{"train_examples": 195000, "image_size": 48, "translate": 0.12, "downsampling_factor": 8, "encoder_norm_position": "pre", "latent_channels": 16, "decoder_attention": false, "decoder_upsampling": "nearest_conv", "beta2": 0.95, "beta1": 0.95, "adamw_weight_decay_other_params": 0.05}
Rows from block 11 of the encoder, named by matrix and row number. Rows with one number belong to one neuron. Each number is 500 + 50 x the weight over its row's rms, rounded and kept within 0 to 999. All counts start at 0. Numbers have three digits each. After the name is the row's rms in percent of the matrix's.
# fc1: MLP up (encoder.blocks.11.mlp.fc1.weight, 384x192), inputs 0-191
# fc2: MLP down (encoder.blocks.11.mlp.fc2.weight, 192x384, transposed), outputs 0-191
fc1.104 130:522557527477461438445501539478498419496566457531489525510446503551446450422445498522489463457474458526572571453424471493505495525536397470497591524564547538547472381475510410548500525505538548439463546536475487534603611371506468529540550525463472499563490546476512530525455444435513387447452544545499438452420569428518619525461523384586459463504429515551545521550494486542466563517484428546512498492536545451596456622538542492509459498470390441504390472542542508542458499530458462439482554505475411505514508500469475582465468492506562336486482546461512519487448466554484458553
fc1.105 057:518474535496353556422479456432549583515499505473524524507501513513462475429520562464513458475461465573427451492488512555557604462380436560505447450495530458466513474535476518398493522505507429518510648494451494516496532446471447611589530494577552442573452537446456463473506527465443493494512478418568537583529466549486480458500579532549515555504510528508489524534547517480494455460519445513462576564519494517479416561582504493514523542523459552493440496468479481457494534550447583492406440485575540487549411614429518568466509424538460664603503452552438508451536427455521513409
fc1.106 059:490615464593525478467472468484401486441448466525536548433548599389473490613504518514544570519520607458506558561524455437413534537464508427476454478575489428529470440585548462593571470461547499471545542456491587524541414453460470529485528432424516408507481491421490511488563515513459399472485482532590503448446447502593477471509576501459624565456534469476448468535470541623505488468532539465499427467495564523548482515477421476511473551420597541507541484514540467498571519578452525434486525560582497427495536422470516488467429448519551426493497495519488523467549559530500407489
fc1.107 061:504518480461510567538425493417468357501433522537479461449489473407532462526462482503567503453495382439434480503532520459497454445470389500490459376459430509498478509562433550485603453567549566368526463492519515450535435555467500583428527500393430547387485539466415478488501528521483480534512477535509491464541517489476482445569459483578491486422454446521404524508506500478571496472410541569532399511591475447489485501480564464493465474454553465449535418433524485561482496463573541518531386463411474446432444490529501490458556488422396555510498467436459433531538443512520517443
fc1.108 089:493536668473427432621497490508394489566537529519420515448516505605498499418496473507389492545474418489487476478524463444507457435518572505537477485510479533526422525491546522507548508495539526443555539529543575517538420439495507508571523512505441437464518513528497517444543388488543499518516562371571469590462401544503562462442499497541436558522532477516485486458465453465491452478496427425491508497448503547543443562451537553499570443548513498512562517510548550596555524512587462419427580541527438469510488382410514559629453519574527475564504468526501548509456473579407480533
fc1.109 139:458555454522453501474453482475455516481406514507518517556486522379493512513481463605529495460547553555510502506563422506480520540445438503449475479410438463488474551484519424548464421503559477394526496425408501407462447433535546349497448557467587417447543496565429515468407483569472484497507458527599524403502495456451476511521557574438495504383500550435459474367534515563466451498513574449455516479517494486548458463515496442490491542453478418538500503484545530585492509504462595454513571510529448553417436515529461394432488544581517505476575511463423555446526528431543527583
fc1.110 076:466513610482483505488465600453446553495423493526606496459434505477466507506515461439548559483530531519485493657560545588524545515349492559402487484499555514473502426519531435504465545574500521491515462488493464532512587455571513666462428510549523508498535480469402477447484510468456507460513481422564443499468459540503529528522529403585595519574548472536453492478551488489398456578497537531420439530492535560440527460469478479522435561510507553533388525461526473509525416580465519500481586511549502561488456369432508475501565469532496623530532516483516574541563505546477513479
fc1.111 089:401473444435598489533504528568554536581383534484441505499529417458540467471484480438405467463589544483475502448515499537543441527509511478428457510548500473421502599543514505507469435511462497473394384536529482458491601590512441580530478404473517591435529463453500451547446516538455536546549494479444503458468591468515542507478495505515452486503494579516433517550454475553549564589530545531434522512553604499465567491541541595491518636554457466556523456513507542442546526606492477478486491456507448523545564529532611489516541401519430504545415599495522379535500503486515470468
fc1.112 070:502551465501441505531474492486581541518459519526536536507513508504465505537490469556527528505483517538522601536562564400509426513482599445524615494517545538512582465585457489490583570452453497456549559454478406526553486524517430563484483550598477501453543519525539536521456494516469493599439425503433530405429531475495509560551449535453548594442469581427603617481446556506438517456475487379520554424520588481525487384512558514476481406577459504568514433488551563481484518547513484430558548437496617489498515503491482534516452555446538565457456585511496361545516474432469465510
fc1.113 100:560473451577538432532506589506583507590497561517439518515445552531504506525489548465450531630563422538502541452450506486525553497565539560469549472469564553588568475485523510532468429488502522439548484592590492458512636568500512624442502418569523505559428524559407448424514580560494520424514502500479503513534520481546401462473487501438534453549585491565545496605501485503569561504453566533569526481524483470523461428472525571487523471534555515590556465498479530482476476545555448481563450529501581528480521598485526437544523631576481518510514575560594519453505475601498539498
fc1.114 096:619526467445467528436515452538463495395627483544503545535542473474516524517565523599577416443515490551545499528475406479529509498496389448592490515573482598509565440515423496591543511473508496426584580471391510508507514490460543525462401503518479532555529559482565537491509463465458459503456516565543520481470515498521528559517556420403566503430501559490459490478530530600442465496552504478488552418484529525557393352532419458387496529492564490430492495504563472454467508467473605453559472473473540457516458505515493477435428480483525499394492489507538506493502626441509426495
fc1.115 127:492488461513545550459493478499517480368462486543529487618561509541459498565507448534578443428462507500512569573525488502498502609575465474581448475519534513540421500515445430516470494587490467440550485547456464524474523465525437450436472539511476561492451543524478486511481511584535496574496544580518553412543516557531509521564475493504484522429432555482550456513477536527444423582542624489567445432574578546551384445488565460533510600454477427500527541511531576560524492531438514451541526439506572523333514456485379481424444480464551510509600480447474577549464507584532448543
fc1.116 088:442491484471472562490509581468486367493540544474427469513449487439498555415531477553475546504433526493537507572467514493467543433446415545419451533484396458512470554469476403533509484441591513414463461461371455484621417481491559538603469488421510532451475466471513499513490505418451469531629494465512431537462499470509519528490534554531440469519496546507436568515574509586528541524551454510526429501445472482497491546608396480492526460486520573577415589528552442535503534467427527491438490519544461498414498574456475472468448449588560638548524535469559562532551483467545451506
fc1.117 060:549482489542554458450535529433482470438565540531462591475487498568515562437485562460540473445513517488493470490449463491510609566475466460520464544519511458394459500481510484542595579498478471396527558468405493429547455566411546503480517511556543467517425444466537419429489451565506548396602537502585461568450520453553465475486578618405532497534490478477517511423504491480426394404469484457458489440526440497573476569423461421510495474522542519493529489452471469448503374529395554444499378399474468532498488548512479500447473592569454558456544508500503507450486581527471447503
fc1.118 091:428456586470526587400518598581599511503512521505500492545580466421484465558563510486506448381499566596496539562438494520456511480429539460551533514491492492499387451469525522499373529509481511587474529548508532460465510402541428605440513522554535399506493466419554503510547579556487430539441613467476473404539463444424494612452509478494540524456484424471413491501459506533483469479470448560500473512505531454522562524438452496508409476469578518481404461499460473498611504491525498502395543603505480470497536519476465528539579476506547533563563558414541567487500458516524468535
fc1.119 125:521559495353538458508522538514518523453501519419545562565526418510538615543535470555522533473543533570553535548550473538555535491484530494498489597473554506539493535479496494525529536536493491476473456437399514443528545545601457399465592471498535562582434513537533508555478530615526576630563503497472525573488533530518497620501516511544501459569486536552509506463428362453546572534588452642484480464563463460515523548545478526465572529584464489538507543527594459532500422468373549536475468461444426454515526530553503451534522501508550495516460573480496454547557526482435547571
fc1.120 096:540539542566460538509525549441510483547429500458424530485442440491380471524556512508459489418645441525423448541542510442560480452513491461460498559465515527493462428489482387519426537569471518513525445488423400475470547557454482650526472510403515510509549480517505495458416535568544501513507625456496478482587484493467469528454548430481507579541456443510475412482540494544486509526485463557475463503546600500510573487447496541545440612443514505481414542547540503546517501469467575506477497582501559461569469527470522623525475439553527468509547554537487447350440543416584557495
fc1.121 129:517510467505545456446434508591516494453513511471482509521502485561418482490510559432462595473484454488427490393426501439488605425559584527476509500514600596524522440554520466440550517493451452541536464530498483538632537512466482481418609487523543493534486597489509493528504585526564472440449437467509432517530456467498446483369498547528547478532488477521487468581510409489434484464415479492571527517421403472592487572455488512474495461491528603495573545472545508466534463466503401539525456420475625365545477497456449508536569507442360559481542484525480495511448507552452460518
fc1.122 090:540527489470583525482619492504530502530597564548452553467430536514522598466516491511522532598489456544506536428517525430430512503557433490554505514595561562409553464419432518491521604516482420501438477471530437524549529508428557494562518495540398610521487504513559473479488400447473569411503620473503415558548544480497515618473539517463474532506460447590502471537505438404535461521491466434460511476453545535474601463462521527499434560478483474460432475478534511519508463492482481463475460435517458500575557615457490612470538474532528566420473484516529488454487451440410545377
fc1.123 063:519450451583519459421527515507400490482543532466461481565414495385516476459512554597482525474456497477372500507465524450472504441412511522591512522470483564532477462542513471555533538521656511488421445487421550488548452458418510434514434513458490431456501558474403559466491465572441400423514461516525550386591486558516391459482570436471586439424528465536475601474486588500494429509559566555428576512405499468447543486492530457480471512498449584560435480560490540581496534451548570438516453495497490477542495467575440475532434507514526507428525457526474491490504520432500474495
fc1.124 123:446561488541506496530440465520450421477456472565591479515556503402472459596544472551516461420549562515525549538550506540524470557465433505450487488484486426477481587655465531513538378535503493485407452489468519484408481485535463524535550448417578481405525403480489510559538522595487497602513455505480524465509587616496555464518491504540495497475522589469426523469418538550480566507530604535500442521567634495513523494525474513507570621483493435546517485529452493460481532612423455594494543498557447531457451498479602447432475425494492502552441508467527516550552546549540474512
fc1.125 110:465569461522551475469428538442482521469445388488454437590520477516483471443571456473362524515509487560502539493448542499498612406439537482453544432558503480530490470448586490454308573525524449567571519453565439505417552439517523547463382565475445529451499478509471506533557511565454437416472571471532543594509396601532534480443483511463509459523460482461502464451505490503443394497614501422414476557486560565460567517496540410532501468515498489404457532520504535479524556497471509486441521466464542517470469511398549516593489475561457530482530510519468500497568516520457497472
fc1.126 099:533479450547512595468463490486436614458363473496484462478528502416404549498559495569578533493453426530511491418447467553613542466551568505470511448487518480504424415532444558525463529502523496525522497451503496485435580502562575549542472407526510475591586437564579513565513519544494556483504509550510454501529507587546520449457497497386434446522502546441419482546473463560492496443439476512510452480419588465497467533532602561520572476516446526550476508552493522471441433538428538531470469516554367500481452477422459520515565442521523651505482452523393553425490440487542507488
fc1.127 080:508490435490429486519536570480462564485482523451401561503405539563475496513502463581508536475484438423506455550502472511541537493453476525466413481521496551494516522458502395508577499470524487434533590439514506433475522576540490515453575446505504450508476441576490505487587454557452499381571542482623493511462420420417492504457464513472487508505556555522475492433526530588478569479618420419529551513420588469529453550401377458509539432569484503589475576518512504583426458533530527405479470517561553439518431552457440520524449538536419497500467480541521492396583435536412500496
fc1.128 096:495475480436542488490523550494477514475536500458512506473501498497445426599556396527518448481435535432543551496549559480521482565549484438540529498518571532444465474445555478446527490542509510401513588471412446658398429496510609441481512576387519563439526531512612520577494481578553443492559549519571507500518524457424459515508476511506590529524492533463497491512526501541569497497487572541509515523614571542451588539474455546495484484498454563387456557509548552603433475580533489474458521442534447623448474522526462458457498509534465503537639515407470469467542581566550508505
fc1.129 117:478558505507526567525457487463457436521474480524461444510570537472476535559563448525441495559535550509517535489488484555476454530432426503417410432387596377544461650459502418469396416539493546413532531446433493538465558512462528578557534482467442488432503480524483476520443526490469467498558528411491544540419491548481599503495409531521529428428567486483445580413494569476505463502509585543496468425592578485428477480519484528499468550437504487544503531518509455423523540561503509476517516543436477613453457518470591440408434503619484486553500553568479510496603556500497494527
fc1.130 075:477540545500572464527513517477490550460504537497437440457423522537505470513572455406406557422547439341487540618602466571530511433491450417619488561603452575506505487510460602461459609511531542540510547488558471514469560466567567542565511488507404557486509484443543489584492553495436496484567483518572576551474470468516566486504505549486511529474474452581481468529604464467503405542508489517438498480493564628518543553523510490405488510574468419539509476455444467450443527491554523485432532597475533571570432444499554498490441567537553492529515443509551464505498516522505446449
fc1.131 071:481542512524495544403428441538441469452491472540529497523574439436466471504544519503485439482493489485432504440520550499474537510519504446558473511531492605572473477592460473498479419539450550529453478501467506497539460494535468535550453478383573486475611462363472546497406558524522509435562441537525544463530473523483467511491541510595504501490566428552537545615346547520512482524426544560437458439473557473549556446492594542532541509455500566536540532383561447467457536465565424533488578581492490526563454473521583551463426447411499458534447512534382391461493533535559527445
fc1.132 105:545485564444480526494387459508480450569456492496524440516445508486503344392442549499544551499480459548496521411414524459451343496554518537505504538484507518602596513450487521504546449518463516541511453509442447595559427489362487482531527611550532462510456522443519588488464508500573428476494467481432450512458548515468515410528506454598505492410525498473470553512507500420523543467446478472545499583418476520463401503450480454493447486378530470544500568502485447479457465457578481477461596536485474485467516451501415523502423489413498454433423425537472442467522546436438481537
fc1.133 058:483541484429584481473487449464440468502413490536418513493474503566528534449437514436445479443450426444447449526570482493496513425520412413565435458630500477471534479404504500561368525575475565507530443506555486582474466481538475527574432510435467522438554445507489445527497563517404486557510514418532459565506534545471427509478426486488491518470447356507441429520567512523456387451535501462427512474468577585488500500488494530478470536536487406455464518487444547482562536530490459573361574473532476520473526513506543512523424551504464505545387507506472519535485375497401510436
fc1.134 085:512515478562495537498503473462497487428556523471505443480503503397535447519519519463463585384465547455435480559489548553523539479397471548427498424456488501475437541534413481482399482491560504547515617464528513500553487592504609493394531522494452504446499529453468461499507415443397440497489438502593467513454465522534501550372534503547485397509546457520550585481499528529557434585418493546348439451470531569467543558516512497528471459550467497418520557481502464466514604544457530554601406484498467520442513504537515530570437500486429499589473448468517585466517416571491508554
fc1.135 060:424608511516506441583575512510491445504576432530500468519458461474550529523553528536569468465416453533540588462520579482455444540501519502625517494559479534552452550394502518533549458512509430560523474516498495533468431434553550493487498488491563593495470582513509467485497486546608591550493555467538460513471436536490485629527457439544451556570455434495552361461499502527557464513551549456533651498630510517538499439516416477444544542446424469470563433506549422531459529524451522508523559501467533440414514489506559458616458505522559501468428550568517541558428537531486525497
fc1.136 156:596567500440496459523543435452484505645529480552452479503479609525493540450566478464468563588532495447549452577508494526475516496468484404515457461515439527470492417603515497538501542465455548547492552464543525501541424462563410616485567492477484514503425556548445564508466563542567412419472510526512389467451598474565462552454466512489469581463455545440470560419421541486485543457572585548513445470598530461530508548498504510490455478494618478509519507524497553464434536512532453476464546655427454498527406499484534464431563574462489519464553521537533470455431505543576520541
fc1.137 146:501501540487412555514515436517429483461551578502512513473509419514559577399508487497542500472530537512513478535516452519502505502414488470521517631442538432515411567416545526487498644486535511432545572424365506563535482491442521480529456533477512436481497498497484540502456446549537447558539499491529524491485474481533567467623600496456476450479515520433590547374490499499497446512538413539530501456559417501547445525529481446462538434525502426567499524537543433495509402420421610410515494476501403465544458452545482440443474530450563384529512488547493494499524644464530455538
fc1.138 126:527516478573555467535539514550485553596444480581502574534548451456480490497409525460531537527496490432450500412457479504475518508517483575441553563489482534465501545520492474495502523494552505458524481509532504527448465541539468564507487546585508538569477406436543520539537494536515485517522487454542488523481479544443462510507575525340465613574506464544516376516401554494430428497505497437445620478448577472580569466500450515529468548468572493433473593552562491475583438381419536510455490441595467396504510498508639553467465497560526597447474407450520456471488460464469397452
fc1.139 109:508463570521517479499539456388456471553479494506554563495532581500516532488505497486454573447614615563462509506486519473442490458370512521455499512554537398488563490484552514575429596586499487515441448406540473499545513478538454509539449457493481525488526487482505440534512481451436545492490534466562515468489513562485520474485530429402514489497444471454588460429537611532416494534578446508478485545490607520456477433449488523520450450524449597485438508508515533446561554492463427534455634473506524503426606454387491485586428386519605502445521475507539491566500533444376445510
fc2.104 085:540455416503460520559535391526493558470451539457523500546496508398490463522506552559560443557471556491378464553572444577525531476441489497481491439544485489498561576493482481510471388469530496530478483488510433509523569454533374429492415403568522506459471408537472552516497440570519529533508456530494514555612453573441459357466520493381445490527590502574487458575561465494443521547540577453463537507512549476533552476508559472537552482554443557489512505445502550519405493479516569535478458487577517594437400480439437511593462508502482548483485482472442506544446406509455440408
fc2.105 103:453558499453607488494434508480435496449533462492440456455427505555429529505462476516488512522528468454558471487519524355359450568573524486450534457452556577400462460468521523508499524514511571514470417423432464501503469461510501460408516495514483590511594544566573395538519491556452483509535520504535501485445516494569483533486441543352516447458495474484479536436422436504386486421435483430458465393400470426548509452455512515526492412526496436434430480513521435487510483437461445488554579521470501479472561573528463478557547577529596478514533545480635552495484533520529465494
fc2.106 091:567447505492513538536478509583518457507516519414574473531460435463407507531480469510504458469476509555458503501464466588461529449542481491468508539428544442482385485366547525487467536442579556478553511545514591443485461460513562458472605449451382410497493548439489403467352501483502523509532500508551557579532454510523536575495494504469537474523495525605518470544399428465423548558439431528510490480506499508425445430545520481526560476509496471391491411567455501510532514319558453482483503558529572571445491572494509539544498519498449546492606533511629508525533492481501460498
fc2.107 079:536544440480515501582367475385444445521425508509502444477528448465451522465474501411482505509534426399486463424528509384490485500511430389548457535509552448460456441461510548453490518475472453425468504472517562468454581455483532552472493539544481492521557585428503492529524529526489488515508546438510564467421486480489439583515479498464500512478387509557449519540510489529482503463540443470413559572558471438457440480546479417519536409462349521501601406548416450474515526506401416417465528553527523451550534519502480546437461540540502544592522434476365433525488535543462502428
fc2.108 079:559482490475512479543474437575480421431561556541531586541444415496471502487553555454540635563412445523520457458457510519487504394478438568493503508531494430493422490510490435512473498450548490519525446517464611503445565512473497498493604444503471455560594455516473436537466484602512443468482425514497515435469559422496466445382514574488514409481496532550467460526487366496457449458529458461473514566476504485567511503428517547405447383428452547536538541526463513454507438488508456638501545363480545495624486548490563457483494511436473485449486513440428462516521503465548549524
fc2.109 087:494475492490564480520543503578452505508367417521448490624525600479544461559484477485464456522541610639548467455503510553483427435437478517542456451554393514578544559522502495554534524516418495534488417421443464500563470535449504374527520516545617563504573467525539587444494528468467539429476470469588514524480508578503475609492432486562458484483417520509514548532451552524555519509516489455440433518569466460539559577468512495522529570482450565452552501382506564502569460617534507546482564539447461491516563515547476496439538542519591533470462477531555434485439513529498549486
fc2.110 091:531610439539510518505504436443558494477552388640430509477514502493566484490487525493483444544467540510520540411465507443470518432536618520495536487438484483553485509512492511419490441410548439534522502525497600524465549453400549541436479454505420456487483529499523499566520487534470504560489511491506521541480428478516488422405456543417459499517480487478552489470474428576490552426494483486494553466378519411492522487510486564506564461502479474490610506488534552485547653490430575562565451497466460351499555618495557481640470569444491424511475523468501446541413549443495466481
fc2.111 074:503557448515536478504505448469412447492444459567440548537517460463513573548533504535471420500446521401598463424511438472374464591553478505573558519522440474532449513485497516487503501370416569453487478380486503564452490452547623507507482452418578541526525540566494565475450454522472440441579439550501472525517507476514527580484502455430590555483428398343527548514522486494492550479510591420515436498493528504420541475398534580392476462478497488553484494470519500453532501482426509484506483450522412551467533576503490465419474522500479408462496512410555555485503534491555505457
fc2.112 103:480471466545483505563489597365524561552452569545396596485525414408404523525485435465521443522459436578464529523471546493547447529548514514443446508503506383490538508579497501491518514479505508482512523482507495479441561521467535468502501467525497550533557489470435435491400460506467467583536418507470500492536517544506523509532470513501517475543528494511546457405466311561432481492425445387510471567513502502659512480446552462535460529497523426546472532352481566491580497416487499452480528440594479539519499493500471503488550533504407480510539538440426439538421493490507535627
fc2.113 083:522477463523490479498486506483568515481588516544482513543413530457569518477475518509575577459471475505507519522491418544518522543496446491453568504483576512504424515492475496506527524561515463439534411537552475547526496550462537584507473375477416476512438583436383482576456431529601467521464439479517482506549486477545482524435464417454556508489484463426506511585502540517629458516423517551501428385549486458473487533451550479542452548595594519549452515523450501471514425486523512574553385502517503451570515450619558418433498501461382410482552413472630562498531527465503510402
fc2.114 101:560498436408498534455495533507510569455465504512559597504507349522479495467539476511490442543466556469512443483484375466526466601489495520500450517522472553425474526502503520502558544511559519380507431544380400586512507400503488552581481550539481489494422559670437591508530492466513503573607530526564512590524461573504495502464492515533498530498494502564498465429419518514406407518475479451407477464457512548561517459471534496511547576575547491431461483462579670470527508435485550523533484577515463511469518506562499488462514547469464564507530498495487503426471488407491507536
fc2.115 090:466423548514545557530571565506486487557518536357481409550451421487507485439500504519518476524487464527538475415461483599518511486543479447466476539453531416534433487463539446488504511509527483479533634539470493399510520552558507478548429585536471433541303508425547493454520525458598497527518483510537487518497476414520529546557457504554441574574426436491479449456464508442479515485485470548499571518403467500478512477540523667682507530487435533520480546477484553390547516555480591558491524403531484484509550517522523545488510416476478505507532508500481463449551466485523436535
fc2.116 091:505545445536511500453513405461402579411516480482520477517491459517454608557469507457474534517508543491508453477471509463484431442487579499499465455475449504503490404514467561432488514487439460529537477489452389561501541420508504429375537442547559540558591535416378509615649555544523501458476466514478513421505495435523474541516482482513511536461502458597605414440560533477429451496501479456525498489399505576520539449534571595454522468460576463483526462437549612535500455483507496586521519403549547517583522538491510430549453497501542545447459594480423543520544529497549558526
fc2.117 091:532558504486501577512491510680507487517512406397439430516435436532503581438507485580609562569439537540441516413519475499610502416503490482554496535492412465514442457468457534478490474496418455501497469507477446484545477561465516539465491475504516542414520534604423566509481475422386536453456580515437521546469427484445512592456500516436510491528463565507574456549477515485464436477434516507453572501483570466390508516482438410501524497616467536572485471389497585481534495498503462480505559430443478529497427449505502502438491445445534505452492460467599459470551505420546502427
fc2.118 112:517542484496473423523476476381430555523486409518465528542456518667541527380455460439444542572480425496518491533527450486541500555517568526437518502549505544453549492532514454450515486476467492474487499498604490594510538481398524376494463538481517625526526495567418467483426388478468586459500388549567502575450502584573532525419552506511515532584472500567567476498496471482453481477515528484497461511415517622442465406485565554526566449514394485468547513428493491454506514442486489458547493451540563469468542455507487556582499515431482527541573501538497548456470553455458457416
fc2.119 085:517475509405563427437457497536483490572495522466532396573526508495559528572575528538432539492457496489444501445570503508438443465507510437522451542539504519606575494531479486520585504486471423547493429449470496407625490457614534382469527545547468525412497478468517459512544499523472464524480410473486527495516548606431435535505542528572487499448501489542480486454497457488623485473554544515528537507521513481398586504514520496508496568490490520485582451485465449470458563401512580501483531514486406468445562418561455489427435496595636444480439530560431468443529510424370531531
fc2.120 111:420533544435462552487473423478536529535584437491523483526538593497573531415526486496550567536393553463497447541511474573503547400430516486476509459468511488584485533474576585520515553472441500537407598589608515546463524478487492436507479545494567482477582519458451528520560570458416510489523343516518561550501412512492570521519517498529487476540455467509502625445489518461501504424501403547433463548430511493407435389562479506519503418627540553454528467425487482479506521447526515506406553504493520542442524483555480484441529481490461613585499460439481541480538441504440528445
fc2.121 074:461482478476483568524475501632544410492522553509492499518483450549482538528536451493556571458475496514455475516536417456580522486495448501502430561514457492530522500470464413529397468483521487483535504602563576526517462494553466538488671426484406495517492468526371528540582405507415528526507475493427517597446546532461564496553542478490565443525548486537461597510602439432511508536439477559467441499527553515476424457395495465467589448472397539488518529446509488478473458443504422537534487566477565540497456503504534461507497528452507464496555602477507560434629615506579533566
fc2.122 082:442470486501429519429503548531500436491422585433435423598415533495552534615566529544568444616464445520517496584465502428559496483449530404501555439507555529525495498500534527587448483499501453502531426557523530551534471560590532550497435376395522417477575481546472564439425537464487549507454495541468529449495453502434483463473518632485610513500533592459430512416497562425522564487485496554458398551443524437443477422473538524501552506557520516500456487450442484547487512592510471447499537471559519491474429470383524397483523578488497529456465475498497480514532465477522477539
fc2.123 083:470504510442500496536543521454475549440465514416550485661465471473522540588502508463511510537538408594531473432515487549479454586517474542546553522532402433404529462561544504487471524500455424467500318519601520510489504435512493558551486616480496541439579669533498451492438479574532555528482516547462503498526488471498511524501513478478435520461529474457514414426494450505384515557444493449480497593436513451441539507448538638499493518458485446499493414445514544529486508450558541584483451602444476466538436534528521508473514556402458484507524554444549451469482555444518521488
fc2.124 072:477408481472499435461521549469511515566436505500517388526529559509457498419477487514440418502554371547487438523477490540515445627518507499500478529490462525471499508555475459559480582471493484539504481506484491487464518485549526406524505464568538477496496452524542586521646562551522463546478432501523546474493583579531499560512466489479421557518521499468481512428592460520444556498534476419541523576369442442416521521426446481429543589541448523494568506437473544526525522424465593476521617414584558509533552555494434423503486431403580469443356468537529533509451454489460486455
fc2.125 098:465448583492471547506511517575529492528575472506560527488482586476547380457449580517550493497534540352435440544488405479437423476461425446460533499497475554470491570539441492532597385534459623440456438529518499523567383560537468591540502446562568436468512500470530505561486564418566560519552490482489459459494503449467485494476504522555535521491550482541461545548444529478553565513460484574510469429448514497524385453459432574498474535509631566598436422430491435459454452512556489578480483552475454566487525512527488523454483450453458472556477483519566458464410563495499523537
fc2.126 099:524531544464588478513561509549517455570570529490598513498537484606589394419546571473445474456499530469504496510503462464496490554452452511421527510572477583499589481459570557513486533494453507442537463544603535479542412542512470390452420664526468451466378470444455508493460495408446453464560479482519446530557464463542523509457502482620499541506500527518485470554511634513471453478465437493560516450511505532508476453520520473478472476587564513375525424460542497454569489470501552532462516489429583512481584503493480544554414462508411510532520471583498461500504559452425510385
fc2.127 092:534547568392562481451546492429484383530546550544476518550486522441515523630512473534481562494510537494476458434525436507390468536517448455522531482473453509510508481585475499519538503479531489436530456536469446501481484519546507506546468519538482508539438426400366509501458550479402505520434504535547539509525539522509388582515490469442553451456469473529578526630543571477442509548408507402475425476568532519436496478538439628557442476580508556498502561454448422523486534519496540532519523410555484456419510406439502545516481556476473555488478534451434462503413521510445342428
fc2.128 098:513529452486482522488593560460409481560439516479521539467559383503450628537456493460518526460495650446426459439507518561459520504494495588446500439490572458469517550453508447516527465464481538490428465468576451492566469529493455538591608480519541549510428446549399491421524508471507536488611454491473498519514508416474551512566557515540551517575467497564440565558436476534542562490504532499569532476407450485593454488525514450527499421430534450455534485437550479459585526588477468498565525578599522555513549463516545488529550551575425475473480539547655523475541536487510543419
fc2.129 076:541481511383450423610524488491451521420540522499476442464459482555534466435484477492571534433552497456536464441489487458509463456588475491547535549524553609451388493464524502474554584487508496473533460492509453550516439438454523559514552513494429560575546513530569573500499424549516459514472524518493491477557427471538419557515554479480494491579489469441499498575394468653521541574559497493517513531451404483675537462490558495593512487506586479479552437535503527539504346436470435567513451443569535410552547583493570498546555493402478514484511531505480473540493505460454467519
fc2.130 091:612508513459441503437536473448502439477435467474528530539527521504475491435415501536472457540480504557577530479528511452398576464507427634486491447445497447388455443520477455505398496534461474414540503451437456524536447405547456514454376401498564473526416429557489477523550490549469444515441393482552448533579532469566621490464479618477573533482511523469467479502491456545409547444504528434508543472490525548453505481462486511501601469496582567493505485526606546511449522495513487480541592420564431440416538429521449544588519496465569542514437476515450431493510477552525492483
fc2.131 099:485541515497379448536641520511501572505568537495421423483467470514526589501484533517471505447544499621519455501493466423520503585505491475416457562516449550493494506544491566530484523477599452499534551531573419530536591529507459637572542550467506459469502591530439474587542515530395496619527553491385504553458506533483517510570495494549510555531481519455552598500605574575440528467443446503527560506455490493454445562529487540532560495487463508479533550501457596453531497455504485454612517588510490496584473493430477434447464557517550563535487514509520518436385486565571469461
fc2.132 302:471520473528524422500638543475463503398553522493510592464552487524491670632547453503471460469468552423518480607573460491555595561488501434533474477521472447385445468528467475549424522483538488404518505504566564388427482476612474399459510405444466525525508473510498350480520439503468572515508528525544516473527450417546444568483485542408515519569453504479519415468490491551487459521564514478460493383590507508565522485498503514475529507626475510426494441466525539518528511512445484469525471449514523485490466447510549490437515510531515510530576518449521596514471474567499479498
fc2.133 112:512453503586434454565629520509582465469563468496440458440573450423401536634563434514515488538530561573512485494470494509321529364421439657450492499448507541524456583565523562505549464483545485449501523463446489478569487403518496560517494481511493437497548513578495547488505485497521475502476510551500503511503476419515534478504556540483549521580533555509504510447439441519531506532466505476515517514546434458551467445491466494594495387538558496553479591546533458454507510477492480445518459567511514439529461438421518517577539523438513539503555402474432525476548565575610465537
fc2.134 097:445532507492480454487606479519466498503437489467457557549479487596526531531501431464476432515561431539539635528442441453495588493500457454523439539513528436505570515509473455412528483532540471435453405442507472538451484453504431459568455419533554634504539496543538512460560499550515579520505538499382488503471578580579469614594513499539507537460543439500507489585446475551408573458599481472517472552504523563485437464518507476427529439395429483534554450508452539486604467492410448491465508502495536448475561471456511529624524401471543460493524561517542499439447564482541419459
fc2.135 110:565402471558446469556513509350465590483507577411455438502591484505475545558541518464492532551434499436421546453488469476441502436474449564489514459520367450561477485446541501520474511512518520494533568489585514516451506470507498478462530447507501464538455502448487512511479519521531515547618457329533532477519449466538456545429504424436471487472500501493451452475499449517442460468510535485525480506569512559741515564528507544550487481450468395523550493440467457531532466512452478444498493503555537492492471596543506528411547506583504513510594458485419499506420480478420490596
fc2.136 085:576504606497605574530480500547569574516558561537494485468508473415528461460427502568524433451415445533456458465477491453518468570493535441549497547471493538435486510479554543468470474468510410502530536448448532468531603460498491449513416427519442497432496512492577451599526595557498387540433545457581527515450514538502465511439453444461516529534450497501509428511563453471521488531459512360453611523519545519484495469544503441535560595440437524459498532500512534470432477606539609466539425450543489490544443510426561499489513524399498433484554578372487577472486451421433522495
fc2.137 074:481510526504530471472482612587447454533515553552511437453375393510584475517500513487562532537454441355505506509479416567548439522554524426503519526508526518574507512432541392481535416488517503559546475469552480519500559575435425498538504578528532456496430486548461487477464479521486550522533434414481549481498544390476421463394602451510505495437542466544485559547527550504577355551515574507496525522509505456504587470469479432539475531510516480513456422456494510464518440525557519388530519452425482475559545486483449375388426511423500484506510500475528435515402503523445568489
fc2.138 074:495427572499503516445438452470443399419537558407526467528527478442558451478499463601612481503539471480521491587551516500522533490600574454476476510398570522534546565494514547515537375542527546482540529562455520507517545535541501550559484398485467448470512484496541505514462574525509485570532582549464467520550582494480546447509389454546481427495515539518456603488583468424590554473538536546596468536522464577527450492548590531420556514439445551537434427527463436463391551555538488583551535485467459551509453521479454504488505613445480447491540515494419493509561613497516508559
fc2.139 087:456516508530466576449515485496461515380474460458512502475474442484532427503558490544564496532513404438497510538531502542462541455511476524487487452510451531462457456520540528484528469523507529523481572551464575471539480420483551548514509575426501451400571614488498581456470544499561482502516476498529518480593394490436442440522454581481517571490516561555450515606474455458574492415517557469492555513570384460512477548550611430557559454554528491552551452523464406591417506464592542488519439540436496459521386554558471543513546575507477555591534499536400565437488427549603565438